config = dict(
    arch='dit',
    model='class-conditioned image diffusion model',
    dataset='retinal OCT scans (Kermany 2017)',
    train_examples=98430,
    image_size=64,
    horizontal_flip=True,
    conditioning='class',
    objective='v',
    cond_dim=256,
    targets=['finding'],
    num_classes=4,
    cond_dropout=0.1,
    norm='rmsnorm',
    activation='gelu',
    mlp_ratio=2,
    head_dim=16,
    fused_qkv=True,
    qk_norm=False,
    inner_norm=False,
    moe='soft',
    num_experts=8,
    moe_every=2,
    expert_mlp_ratio=0.5,
    slots_per_expert=1,
    shared_expert=False,
    patch_size=[4, 4],
    layers=10,
    width=192,
    positions='relative_bias',
    optimizer='muon',
    muon_scale='match_rms_adamw',
    lr=0.0067,
    momentum=0.95,
    nesterov=True,
    orthogonalizer='newton_schulz_5',
    adamw_lr_other_params=0.0023,
    grad_clip=1.0,
    ema_decay=0.99,
    magnitude_pruning=0.7,
    steps=9000,
    batch_size=256,
    epochs=23.4,
    lr_schedule='cosine',
    final_lr_fraction=0.01,
    warmup_steps=270,
    weight_decay=0.05,
    adamw_weight_decay_other_params=0,
)
Rows from block 5 of a small class-conditioned image diffusion model, named by matrix and row number. Rows with one number within an expert belong to one neuron, the router's apart. Each number is 128 + 32 x the weight over its row's rms, rounded and kept within 0 to 255. All counts start at 0. Numbers have three digits each.
Before each expert's rows are labels from the 100 images, of 14848 (inputs lightly noised), where the router gives the expert most weight on average: "responds to" is what is common among them. Only what is clearly more common there than usual is listed. The data: retinal OCT scans (Kermany 2017).
# router: slot weights (model.blocks.5.mlp.router.weight, 8x192, trained with AdamW), inputs 0-95
# up: expert up (model.blocks.5.mlp.up, 8x96x192), inputs 0-95
# down: expert down (model.blocks.5.mlp.down, 8x192x96, transposed), outputs 0-95

# expert 6
responds to: finding: choroidal neovascularization; finding: diabetic macular edema
router.6:164160109220085069140092155161147141135112150133184129144105126180133145149194159104164140130084179087187133093114109144135122148152151100102079116089154173119164185138121118185202117134105156122140130123133178144174164185124189170177127120114115117128110170080084159141143118145150190127
up.0:128128128128128071128128110128152128128128128105128128128196211128128096066181128128128128128198128128128128128128128085128128128128128128182128128113128162128128128071128173128083128128128128188128171128095128128128128128128128198033128134128175128087128072085068128128128128161128128128
down.0:128128128128128128213128154128103128128138128128156128128098128162214128128191128073128128128128206168128102094128091128128167127079111128090004093128073210128128059128050128128099211128128128128128128045062159193128128128128128128090128128128128128128128035211128195218128128128059128128
up.1:128128128128128128128128064128128128128140128128128128128128128077156128150059128095128075162128098128128128128086046104128128085128128078128128128188139128141128128128128128128066090128128128128128128128170128128128086178083128128128171128128128128128128128128128128128113128161099153128
down.1:191115128191128128124042128128128085157128128128128128128128128128128128128128045128128128128128106128128097128122213128128128128089128105154156128206128111128128128128084128128128128128128128128128128105079128128165155128221128128128226190109142046128128128146128128152128128128128128128
up.2:156085128066128128128128128082116128205128128128128128128128073128128128105101153128036217128128128152128128128128128128128128128128167128128083128128150128171099062128223128078128128128128128128167128128128128128128159067128128128128068155128128128128128128128038128103177128128128128096
down.2:128128128128128128128128114128144255159128128188128128154128128076128128128128128128128128128128170128128128128255128128198128128128128128128086128025128128206128179128196128128164128100105128092128123128128128128128128175128128128128093173128085143128128129128128128046128128128128128128
up.3:215128128053128128176128128171128040128128128090094128032128128128128128128064128112128128128199101128128128167065128091128128100128128128204152128128128128176128128117128128128128128187128128174128128128128128092161128171128128128128104128128243176128128128128128128168128128128128163128
down.3:128128128184128128128128128226128128148128128128128128128128128193122128128196086174128128128128128057128128128128164128128096128128173052160167128128049167128128128000128128128064128128128128128128104128112128128128128128128169128128128196128128057073180128183080172186128079128102128166
up.4:155128128102128128128179128089128128128128128128109128128128064128104128128172128128128128082128128128128128128128106128128090128128162128255089128128169087128128161128191128128128128128128128128128128128128128141128128128128128085131128128162101128128210128043191128128244128060128112128
down.4:128128128128190161044048128255128128149128128128182128128128128128128128128128128128057052128128215098128128067128134128047128128128104169128128128128023128161128128128128067128128035044128128153128128025128128128128128128063128128128128128128141128128092128128128053056128128128128158127
up.5:128008128128128128128202128128128128128128128128128077087128033128128128128128154101056128209128128128128128128128128128128128128128082128155128128128128128128240083128128128035000128128128128164128128215059128128128064128128128128128128128128170128191173176128090128128128128128128128096
down.5:128128128128128128128128064128128128181128128128128128128098175103164128105128128128128088182128080128061128128095128128056128195106128128106128128045157128178107128128128128128229128128170128128068128187128128128128128128128128103128047128135128169128128128096128128167162128128128128128
up.6:128128128128128128128128128128128128128128128128128128128128255191128128162218128128180062128198128128128128155102145128128128128154128128218128128197128128056174128128128128093128091124115128128128075128128128128068074219099128128128109128173128140128081137128128095079017082077128128128
down.6:128128128128128128128128128180128128124128128128168128128128057128206128128128035128078128128128128128062128128167128128128128128128128128128128128190128128185128128207128128099165128128128128093128061091079128170128071128128128128128128076128128128113221128078128128128128128128128152128
up.7:128128128128128128128128128128176128128128128128128128128128128179128128128160128128128128128186128114102128128128128128128156077167128038035128128128128128128128001128128168147128128128128128128101128128128128128128128128200182100099128128128128128128070128128128128128128128128043128128
down.7:128128128103142128128034088128128128128128128128128114128146128174128128128128128095143128128167128128128128128086058128062128075128128050128184128128128057128094151128147193128062128128128128128128128128128128128128128128167128128128213128128128128128128164106157128124128128101201128128
up.8:078107128128128166068082128128128128088128128128128081128128128128128159128040220128148128162128166128128128128152227062128128128128128172128128128128128128128186128128178107128128128128104128128128128128128185128128102128073128128107128128082128164128055084194128056128064128128201111128
down.8:128128128128128033128128128128201128128188128128128128128128128128156128128128186128128173128128128213128128128066128128128128128128128128128128128145128207145205092156128128128142128104128128148128128128128201075128128039128128128060069128128163128104082128128128070052067128128128128128

# expert 7
responds to: finding: normal
router.7:124121144105149145130176067169133102133148111135060111151163135125152147107116201178083167114161117090098146136082110121085140163116122126177102146174081127184089104157107180149133169117137129140133125057160118105133132134161120135130110133140127130116139076177069081107123121128160080125
up.0:152128128128128212128128128128128128128159128103128128128128128167175160128128106128128128128128128128128128128085159128128128057128100201128128128198076183128128128085153128128128128128128128128128128128128128128128128134128128128128134163128128128061164128128095164073128128128142128128
down.0:128128128128128128128128031128128128128128128128128128170128128128084128128128078128128128091235039069128068128128204128128128128128160128106128128128128181128080128128128230128128128079128128128128128128128128128133128241047128128128128076128128128128128068128128128128128081128128128128
up.1:128128128128128128110128128128128128128128093128128108137128128128128128128193128128224238128084080078049128128169128128128128128128128128128036204128128128128128128128128128128128071128128128128128128176128188128092128128128049075128128128128209128059205128128092075128128171128128195128
down.1:159128128177128072144128059191128128128128128150128128140095096128128128176128128128031190128128128128051128128255128118128128128174128128159128128128128128128128090128128151128128199128128152128128128155058128093128128128026128184128128128128128089060128128128076088173128128128128128128
up.2:128128128128143181128189128128128128128076183128128171128181081128168128128183114128255111174098128128128128128128128128102128128128128128032128128128005128128182128035171128128128128128128128128128128215232101128166128206178128128128128128128158128156038128128128128128128128128128128128
down.2:158085128139182128128128090128128128161128128128044128128128143166128128128128128128128013090128128104128136128128074128131090128096128092128141078230104112151175128128128072185128128128128128128128073128173128128113128128207128128128167185128139128169209128128128128128128128128128128128
up.3:128128113128128128128128128128073128128128128128128128128128128128128128151128128114160128126128128128076128107190197128128128128128128181099128128128128128128128128128194128128000128109128151128128169128128141199103128161163128235128176184083206128099128128128128128155128114128000128128
down.3:128182128188128128128128128141128128128128095128128128170144128128128128128128128128128128128128128128102128128128128128128189128067128128069128128128128045128128080128051128128000128128164128128128128082089128128128128041057128101128128128128128128128128103128128128128128128128237128128
up.4:128128128128128128128120096128202184128128128128000128128128128128085128128177104128128128128128128128081128077163147128223094128128128128147128153128128199128128128128128208128128085161174128081178128128128193128128128167158079044198096128128128159128128128128180130033128128128029128128
down.4:128128128170195196159079128128201138128128128128044128128150128160101128128128128128198063128128076128128128118058128128255128128176128128160128128128128128128128128128128015128128093128185128128128128128143128128128128128069128029128128128177128110145128098128128189144128128128128128128
up.5:080094128128128128128029155128128128128128128128128128082084128128128128128128222128135128128128128128088128101128128128081128128084128060128128128012128128063128128128128128026238207128128128128136128128073128128128128128128128128129107125128128169128128128128128128210128128128128128128
down.5:128128128128128128128197128128128201098128128119128128075157128128128128128128255128128128128128128128128128128198128128128128128128128128068128114128128128128128118149212128128203071128128128128128128128197128128128128128128166128128003128052043170176163128066128128174054128128128128128
up.6:057128128128128128128128128128128128220128128203128128182080128128128128128199128128198128128165128128161128101128128128128141128076128239128128170170128128128128128128110128072040086128128128070201128181128128128081128145128128128128128128128128128128128128128128128128128128128128128128
down.6:082128128128128173128128128156039128020128128204128128128117128127105128128128094196128128128128128128172128128051190128128128046075128128128110128128154167128128164128128152144061128128128128128128147128185180128112128128128128128128210128054128128128169223128128128064184128128128128128
up.7:128128128128128128128128058128128154128128142128128128128128088128142145128128128128128128150128152064197078059080128128128128128128090114101086128158128235201236142157109128128128128157128128128128155020128128193159128090128128130128128078128128128128128128128128061128128128128128165128
down.7:128128128128137128128128128128128190077128128128128128128118128128128128128128128128102194128093128128128128128128128128128128221128128128128069128128214128128068078128200128159128128128128128128128128017128128146128128171049176103128128128128128128128074128128128128172128128128128128128
up.8:182128106128128128128128128128128128128128172128128086128128128128128128128128128073165128128057128165128128128128218128128128128159128128128179128128166128128128128128128201060128128177128148128128089128128187128130128175128128128128078128201128128128128128087128128128128128128128128071
down.8:216128128128196054171128057082128174128128128128128123128128128074128128128179128128127128128128128089142128128066187128103172128128128179128128128096128128175234179128128128128128128128128128175128161128128128128128128128063128128128072128128120128128128128103128128183128128128195176128

# expert 1
responds to: finding: diabetic macular edema
router.1:061149103198057094149087132082206168125084149117092124095153168144172102131081074158197103146161150176159142118154069090154109133126133176110135066180128105102106113154088163139134077144128131156115150197122111114129127070152143161146128168093122132169098109104093154130100105156110117170
up.0:141128128128128221128128155128128128174091128153058129128057128081128128128128128128121128095161128128128128128063163128128128128128082128128128128128128128128222128109142079128174128128128128128128128108107105063128128201128128128128057108128204067128128128128128128128094102128199128128
down.0:128128128128128128128128128128116128128128162128128128128128103128089128128128128128128128128128128128024128128094190128128178128128128128128057128149128128115202128128128128128128255128128128128128078113128128128128128128128089103128128128128128189128128128128128128128200128128170111128
up.1:242128128021128178128187128128128128128118128128128128128128128128128175128191128128070128128128128128128172128100128128128128128119136097128128128062128128196128128147128128128128128128128122128128079128128128109128128128084169185089128128128128128128128128128093128128128128128218128086
down.1:057038128162128078099195128082079196060130122200078128128128057128097128128084128167128128090128065128128128128128128074128126128128128128148128128128128128128046128081128128128128128128128128146128128147128128132128128128128128128128171128178128070085128080128053128074128157128128128128
up.2:128130128128128103128069128128214128128076128179119094128175128107128128128115244152185128128128128128105128128174151128065128128029102072214162128092128067128128128128104128245052128128140114129128186163096109103128128128154128128165128128106128124128128128128141128128128128128128128128
down.2:204128139128130128128128128131080128128128128209128128128128128128091128128128155117128128084175128128170094128092128128071189128128128128070128128128128090128077128128028229128037128101078128113128128152128101128128200128128128163128128128128118128128128071062174128128059128128128187128
up.3:137128128128176128103128064128128128128128128128128098128128128128128064128130128004128128128128128128128116192128128128128192128128128196128045037128017128128128128128063096128088128128128128128128128168128132128128151128128125128128171128128128128128128000188128103128128134128171128128
down.3:179134128128128128128190128148183153128128128128148164128190178128128128128128170186128128128128128115197128064128128128018128128128128128185128114128213228128087128153128128128128128128128128128128107128128128128128128128171128128128128128128156090128128032128128128128128128177128128128
up.4:128128128119128128128128187128168128128154128128128128128128128188128178128128064086128128148128128128128128128128216110128052128128128046128128128061128107157082128087165128255152128128128082153128128194103128128128128193174128128128128128097080128078128225049128128128128128128174128086
down.4:097128128128128128128128163128128128093128128128128016113094128128081128172201128080168128188145128128178128128092097128128076128078128128207193128194128128173128060128128078159128117128128172128128153128128128091255128128128170103080128092128128100128221128128128184128128128128128128128
up.5:128128128093128128128160128128168128099128128128128189128128128070088128128128174128128128128128128128163128128128128161128128170236128128128132198047128128128098136128128128128061206128128128128128128152128128128055128128128128128114128128041179108128214128064128128086128046128207128097
down.5:128128128160128128128128113128128128128128128128128024128128128128128096128128073128172128128041128128143144128097128128153128116128135198128128128128128145121094176128177150181128220128128129107128128128128166128128165128128128188128128246128128128128128230128114186128128128128198128110
up.6:128128128128128128128186158128128128128181145128062128053082128046199128128128041032082128128082128171128128128128031128128128128056139186128128128128128155128004128128128128128128128128128128128128069105195128128128128128128128128128128128128054128128128128128128128128128128129075128128
down.6:067128128128128128128141089128128074128128153159128128128128128128128128128128128118094128128197209128128105128044126128128182211128128128128181131128128128128117085069128128113122128128128128105128128168179128128128128135118034108243128128076128128128128128128128209128128081128128128128
up.7:217128128000128128072128214128173128128185128088128128128128128093128128128128128164128128128128128128053128163072128160128100128128128067048128170128173128128128128128032086128128128128186128128128128128128128142128128128128128128128098128128128128128083128128128134078128128128061128128
down.7:069128128173128128128128128128200168128128091128128118128139112128128126128128064128128081194128128128128128128128135128128166191128128128153128122162128128128128128128056128128148128128145128128128172128128128119128076149128128159093171128128128128128128128136128099128128128128014128128
up.8:222128085128128096128152128128165128180128128128128128128084128148128128128176215128128128128128128128128128128128128128128128128128128128128128128128050128128128128182101128151128128128189128128170128248128168160095128128128128128128128179128021128090084165128128204128128133128128128018
down.8:051058128128128102128185128128128128073128128128128128128178063128128128128128080255093128128220128128128128128128128128015128128128128128097138128177091128128109161128168079128128073128128128113072128128068128128169128128128128128128153206128128128128128128185128128079089128128153128128