Rows from block 7 of a small class-conditioned image diffusion model, named by matrix and row number. Rows with one number within an expert belong to one neuron, the router's apart. Each number is 128 + 32 x the weight over its row's rms, rounded and kept within 0 to 255. All counts start at 0. Numbers have three digits each. After the name is the row's rms in percent of the matrix's.
Before each expert's rows are labels from the 100 images, of 14848 (inputs lightly noised), where the router gives the expert most weight on average: "patch colour" is the nearest of a few named colours to the mean colour under the peak. Only what is clearly more common there than usual is listed. The data: retinal OCT scans (Kermany 2017).
# router: slot weights (model.blocks.7.mlp.router.weight, 8x192, trained with AdamW), inputs 78-116
# up: expert up (model.blocks.7.mlp.up, 8x96x192), inputs 78-116
# down: expert down (model.blocks.7.mlp.down, 8x192x96, transposed), outputs 78-116

# expert 3
patch colour: grey
router.3 126:126182094090113145101158167113134125104131132093113121120105165130115124074106117128056146071113148081111140161060093
up.0 099:128128128128084069128128128128128128128128128128122128116059139128128128128137069153033128168128164233128070128128128
down.0 106:128128157128181080128128128110128128128128128165128128128096128146128255174128096128215180128128128128099128128128128
up.1 079:128068128128128128177128128128020128128128128128128188128128128128128128128128128079128128128114128128128128048128128
down.1 074:185128222128142128128128044128128128128128128063090128128128128168246093128128128128128191128128086163128106128195156
up.2 115:128128128133128065128128128128128128118208128128128128128128080165128152128128128214192089128128128042128128160128128
down.2 115:182128128100128128160128254128128088128077128085155143128128050128128128128128128128128166128088128128128128128128209
up.3 089:068128128161128078128128128128140128200011128039128128128077128128148128128183128070082128177056128068128128128174128
down.3 091:171093128128128128146128128128128128128128128051128128072025128158128128128128128107189128073128128128128066128176128
up.4 094:171128128128203102158128128128128072128163128066128088128128128128128128195128128128128128150075128128128212180128128
down.4 088:166128140128183163128099016128128091158128128128128076197061128128128128128128170128170128114128128128128128136128128
up.5 108:178174128175128098128065128128177128128087128053128128143128128187152182214173128128128117128128128194073128128128110
down.5 085:128128128128128128128128128128228128128065128128186112102128128193128184000128128202133049178128128148128148246129142
up.6 130:115128128099107128128128128128162128128157128128128128166128128128128128171128116128128128096070128078107128128128171
down.6 137:128128133128128128128047157128163128128128128128128161128160128140066128128128128198128128154128128115098128175128141
up.7 123:128128200128128128128128213128143159128116128202128128128167128197147128128128128172209128128128128128128038128128128
down.7 105:128128128128128128111030128152128128128128128128128128177128068128128128196128148207077128073128128143128128128049128
up.8 082:128128128052128128128128128128221128128128128180108128163049174197128128198128128041128128128128128056128144128128128
down.8 070:128128028128128128128128128165128128172128128161128128000128056128128128128128128128075061128128128128128128128128128
up.9 109:128128165128128128128128128145128128128128128185128128128131128128128208229128163158128128128128128128128128088170067
down.9 099:087128128105128128128128128149091100128128128146128138128128010070128077128128128185128149128128061128113053128128128
up.10 089:128128128128128128128128128128128168128128128128128128074128081128113128168128128128128128128168128128128128178128213
down.10 092:128128100128201128128128128103128128128128128073128128176128128128210128128128128072128128128128237128128176128128128
up.11 092:128128128128128128150128186128128076128100128128128128128128128128128203128128128128089128091128167168128128195168205
down.11 097:128136128202128169165128166111147140128128128128136128153128128183148034128128128128212161128128128128128128159117128
up.12 124:128098128081128128184128128208128128115044077193128128128126128167128128128128128056128128128128128128157128019115128
down.12 137:109115064024064074128128128128174128128128128128128128128128128128128215128145197128174128114128092128112128128128128
up.13 108:076128128160128128128128128213128128128000108128128128128176128128190128128128128128155072128128128128174208128128128
down.13 107:189161103128128128128128193128128128128143128119163128128128083128128128128160128128027128128100128128128103128156161
up.14 110:128128128128128128222128053094128170164083128181156128083128128128062128128128086128128128077128189128128128134128082
down.14 110:085128208128215128063191168096152172128144128128128128057128128128128222128086087162107128128128184109071128136128128
up.15 092:128128128212128128128172128128128035128128128128128128128128128171085128128128128128128128128128128128086128128128128
down.15 094:093128110128128113128161099101171051128169128128128128128029128092128128000128128128128128128128128128178197128128128

# expert 0
patch colour: white
router.0 123:075086124110164151114145134152150093078173124083130141089119160119147088126105178109105151083101112117099118152108122
up.0 101:211128128128128114142128128128128105209128128128128128128128128128128128128128128204174128128128128115128128167128128
down.0 117:128128128198145128128241128128149128150102128128062094142130128128119128128128128094094172128121128128189128128062059
up.1 074:128128128037128128083128128128128128220128128128128128128128128128128128128128128099128128178128128178128176128252077
down.1 087:128199128128128128128128128167212128128128109200128128128174128128128128128141234098152128128128128128128128128167128
up.2 116:128098096128128128128196077170128128128128157169087128128128089206128191073128177128128128128201092128128202166128142
down.2 100:128128128128080195128189128128128115160128076243128128128128128104112128193150128169128168128128128128128128128128128
up.3 093:128128078128081128128128229128128128172128128128128163091128128058066128128128128191074128128128196128128128181128143
down.3 124:150128128128251074143128136128128128138128165172128128128128128093128163040019128128128128128128141116115067128128128
up.4 108:128128076176128128079128049082128168128076091128061197128128099080169128053128128128128128128128128184128128090128128
down.4 108:128128128128073128128128128128128128128128128128128128128091128128128128128128151128108128128128128146093128060128128
up.5 124:128128128128128128043128128128128128081128128098098084128049128091128109085128128128116128128092170128128168128128128
down.5 116:128128128128128128077128128128075128128128128128128128167128167128180128128036128128128132128128128128153042128126128
up.6 105:128128128128128080128128158096217178128121128128166128137113128128128200132128128128128128128128128057128128161128159
down.6 093:128128128124128128255195128110128128128128128128128128128045128128076128128128128087128128128128128128104128255128128
up.7 075:128128208080128072091128128128128128128128128128128128128128128179128144149128128128128128128255128070128128209167128
down.7 078:128194128128128128128128128128128128128128128128094128128082128128128128128145128180128062235128128128128128204128128
up.8 075:128128128128128128128168128128128128128128128128128073128128128128053128128128128062168128128038128128128128242128128
down.8 094:128090199128203128168128128106128128128128128128128128128189128128088128128176128154171128163128128128184128157091128
up.9 135:128164128154128128128128168128128128128066128083128128100128128171171128128085128128098097128202128122128128096128125
down.9 115:128036128128158167136164128128190093140200128128128128128128157128132152167128128100128128128128128128128128128128128
up.10 072:128128128128128128128128172089128221128188128126128128128128128128128128128128079128128128128086128156156128128128128
down.10 078:208117082128128128128128128169128124171078128128073209128128128128067094069046128128000113128128128128128194128128128
up.11 092:128194128128128128128128128098128128150007128128128128128128128128183128128103128128101128128196128090128128224128128
down.11 129:128128128128076128155042057128166128128128128128153128128152091128128128154128128161128128128128128128128128128128128
up.12 093:160128128128128136128128128088128128127128128128119128128128128128063128128087128128115128157128101084213076128168128
down.12 097:177128128128128125128128128148159128128128128053098128180114128048128110128128128128128128128128104128159128172216128
up.13 110:128128128128105211056138128128149128097128128069056128128078175128105082179128128128128128193209128128128128204188128
down.13 107:128128051128072102128045144082128128128128128073128128128128165128128098128075128128128180095128128128164128191128128
up.14 113:128128174128128128128075128128128128158220128128156163211128102128069217128056128128128183128082128080128128128128128
down.14 108:169128128128128128128128128128117128150094128128184128209048128128128172128128128128128128082128128128128128128128088
up.15 102:128128128128128077128128128128128195128128239128030128069128147106104128128128128128128191128128128128128128128165128
down.15 103:159128164128095128128128128128128128128128088128128128128174128128103128128035177128187128153128017128128159195128236

# expert 5
patch colour: grey
router.5 102:158170188137130155126132059201086153085081121087133144114155096117117094150080140163117136141102116200170059112106157
up.0 097:128128128149073128174128128084128128128128083128174095128073091146128180128128128056243128128128128189128209128061128
down.0 084:128128128128128128128128054128128128128128185128128128128128128128128128111069128128104128128128128128128070128081128
up.1 100:128128053128128148255249128128210128166128128128128128128128128109128076248199128128128128128146128128128128128128128
down.1 100:128073128096166177128128128088128128128128128128128121128128128128128128000128128128128116128160128128128128128128128
up.2 104:128128174128128172128075099128128062128128128128128128128128128128216128058128167128128128149128128128128128128128128
down.2 105:149128128128128118128128128160128069119108158216128128128128128128128128244057128128128128138184128128128128128128128
up.3 107:128085096128180128153128076128188128142128128128128128128013128084128128000128103128128128203128128102128128036128074
down.3 099:092128107095128076128104128128189128128137128128128128079000128128112141251175098128128173051128128104128167114128158
up.4 106:128128128128128092000077128128143128128128128128128082104128128128128054128128128167082096128128093171167040050128128
down.4 094:128128128128051128128092128110183128090128128128128072164128128034128213128128128103128128128128087128128128128128086
up.5 105:128128115075128128128148128128128128128128128071128128128128128099175128125128090128128128128179128128128088153128006
down.5 089:158128128128128128178166128128056128128128128055121106180056152128128128128128128086128128128128100128093128178128128
up.6 089:185128128128128128128128202128128128128128128128128128128159128128128128128128128128128128176128128076160180215128128
down.6 095:128094187128128128147162128128128128128128128048174154078128128128128088128255128128094154011128128128172087128128128
up.7 108:110165128128097188196026128151142128128128128128128128128128128128174182128128098128128128128128075128175128128128128
down.7 101:156059128128201128141128194128128176128128128096128128128128128183128072000043164020045128128128128128128128128128085
up.8 116:094128128128096185197203128170128128128128174128128104128128128122044128109128128128115062128128128128128178212128195
down.8 122:128128128169087128128128128128128128128128128000172128084128128128091128067128128095248163094128128128158067128075128
up.9 099:128128128128160128128128128128128162128128128128128128128103128128095254128128128093128213128144128128128128128128128
down.9 117:163128128113128128128093174118060128128128128128128128128021128128128091128128087171128072128191128128107128128128128
up.10 102:128128103128128128128177128057154128128106179169128181088128128128128128128128128128040128128179128128128128128167128
down.10 081:128128193128174128128128128128128099128247128128124226128128128128075085128128128128128128128128128128128128128194128
up.11 099:128128128128128149128128174202035128142128163091128128128065211199128128027128128128128128064087128022128128128128128
down.11 095:128128128079091128128177053128128128128128072128101128128128128128128128129128128057128128128076128128128128128128128
up.12 085:180128128128128128128128128128198176128128128128196128020128128157073201092128128128193128128128128128128128128128128
down.12 095:128128063128128177128128128155250128081128128128064128196167168128052128128128034085048128128128128156128128128224128
up.13 104:128084128128214128070157128128128128128128128128057128128128128172128214052128128203167128128128128128144100128084128
down.13 096:128128128128128128128178061162128128128128128117128128128128124128128128218128128078163171128128128128128178077128128
up.14 104:086053128128128128188128128128187128190166076128128128128128128128128128038128109128128097128128128128154195175065128
down.14 097:128128083169128128128128128128209128128128099128128128128128128128187186128069128066128128128128128128169073128128128
up.15 112:128128128128135128128128128128128128128143128095100128128128128194187190128095154128128026128178128181128128178128128
down.15 109:128160075128128128101128128147128082128128128047100128128128128128128128128128165128184155128128128128128128066174128

# expert 4
patch colour: grey; white
router.4 097:145124150163116135156140098156087083119098137135142136097110132141163111111070141212155120099125140168133081129058124
up.0 093:128128128128128128128128128128128169128000062128128172097128128128082128128128128128128160130046249128128128128128128
down.0 085:087128128203128128071128128128128095128255182128128215128080128128128128128088128077179128078076140128099128128162128
up.1 112:128128128081128128079123073128128138219090087128094128128128128128128166071128201195128128091128128128128128128128128
down.1 098:128128128128128128128128128112151177068178139199128128128128128062128128128128128128128075189128166128165128128128150
up.2 092:128128128128128128128128064128128179174128128128128107128206128128164054128107128171128128128128128128128128174128128
down.2 103:128128128128128105128089125128128128128128128162075083193200128090246201051128197087128128128128139128150128190128128
up.3 094:128128128128128128128128128128128192128087147128128128167128128128128128128128128128128128177234128128118128173128154
down.3 102:128128128128128094128128128128128128128177131128128128055169091128128128128189163128128088069128160128128128128128128
up.4 093:128177128128128128027128128147199128128128128255128108096128128128061128110128128088128128181128101128128128139128128
down.4 101:128077128128128128094128128128255083128128128213128163128205128128043128128128128128128128128128128128128208128128128
up.5 096:128128201128128039128128128066128128128128128128128128128128005113128128191215128128128173128128128128128128128128050
down.5 109:086128128128123128128128128105128177074128128152128128066128206128128128128128128128119128128128128128128000128128093
up.6 101:128128157128128128128166128128128128128128160128092128177083128128128128128128128128179128128128128128083128076128128
down.6 099:128128128078128084128193128128128128128128128128128111128120128169128128128128128128022128128128128128148128055128128
up.7 088:128128128128128093128128128128128125128205097128128128128128128052128062128182113103128128128128094128128128176208116
down.7 082:128128128128095206204128201128128177128065128059128128128128128106184128128128128128128128128128128128128177128128128
up.8 096:128128128128128128232128083128160176128128128128128061128128128128128128196210061128128040118128038128128128070128079
down.8 105:128080128128128128128128128128171128085128128128188068128128128140128059000166128148128128128128083128128128128128134
up.9 084:186128128128066128128128128128196128187128128200128067148141128128128128255128128128102128190128128128128128128128196
down.9 092:027031128131128128072128128128181128128128128128128128128128128128128101000057184128224128128079128101128128128128128
up.10 070:128128128128077008064128128128128128128208128128128128128224058128128128128128128128170128128128196128128128128164128
down.10 080:128158128128128162128128128128128128128128128049128128128128128064128128190154043113128072128083067128085069128255128
up.11 100:128128194128128128128075128057143128128128128128065128199068128128194166128187128128128128098013128163128128128128128
down.11 079:128212128128128128128128217128128128128145128128073128128128128128255128128164196128128128179057128108186061128000128
up.12 107:128128128128128128128151128128173151128051187128200128161128064096101128103169077128128084194128066128128128128128128
down.12 107:069091161155128128166128128155193128128151128128128128068128128077128128128128128128128147071128128128128200128128128
up.13 079:128128128092128128032128170128128168128128128128128128128128128128128128173128097066128202128128128128070128150128128
down.13 077:128058128128128128098046128128128128072128128128128128162128128081182128128128128128128189128075128128128128148128128
up.14 110:128058128128128197128128128128128183128128128128128128128128170186128128093098128128128128128214160128128128092128097
down.14 103:141173128128128128086128128128087128128178128128128128128128128024116128128128128128128173128128128128060128021103128
up.15 102:128099128128128093194082128128247128176155128128128084128218128128098173128210128128128070128128128128169128128128128
down.15 090:128128128128069233177128149159196186106106128128178128128128128170128128052128128101128178190128128158165128128128128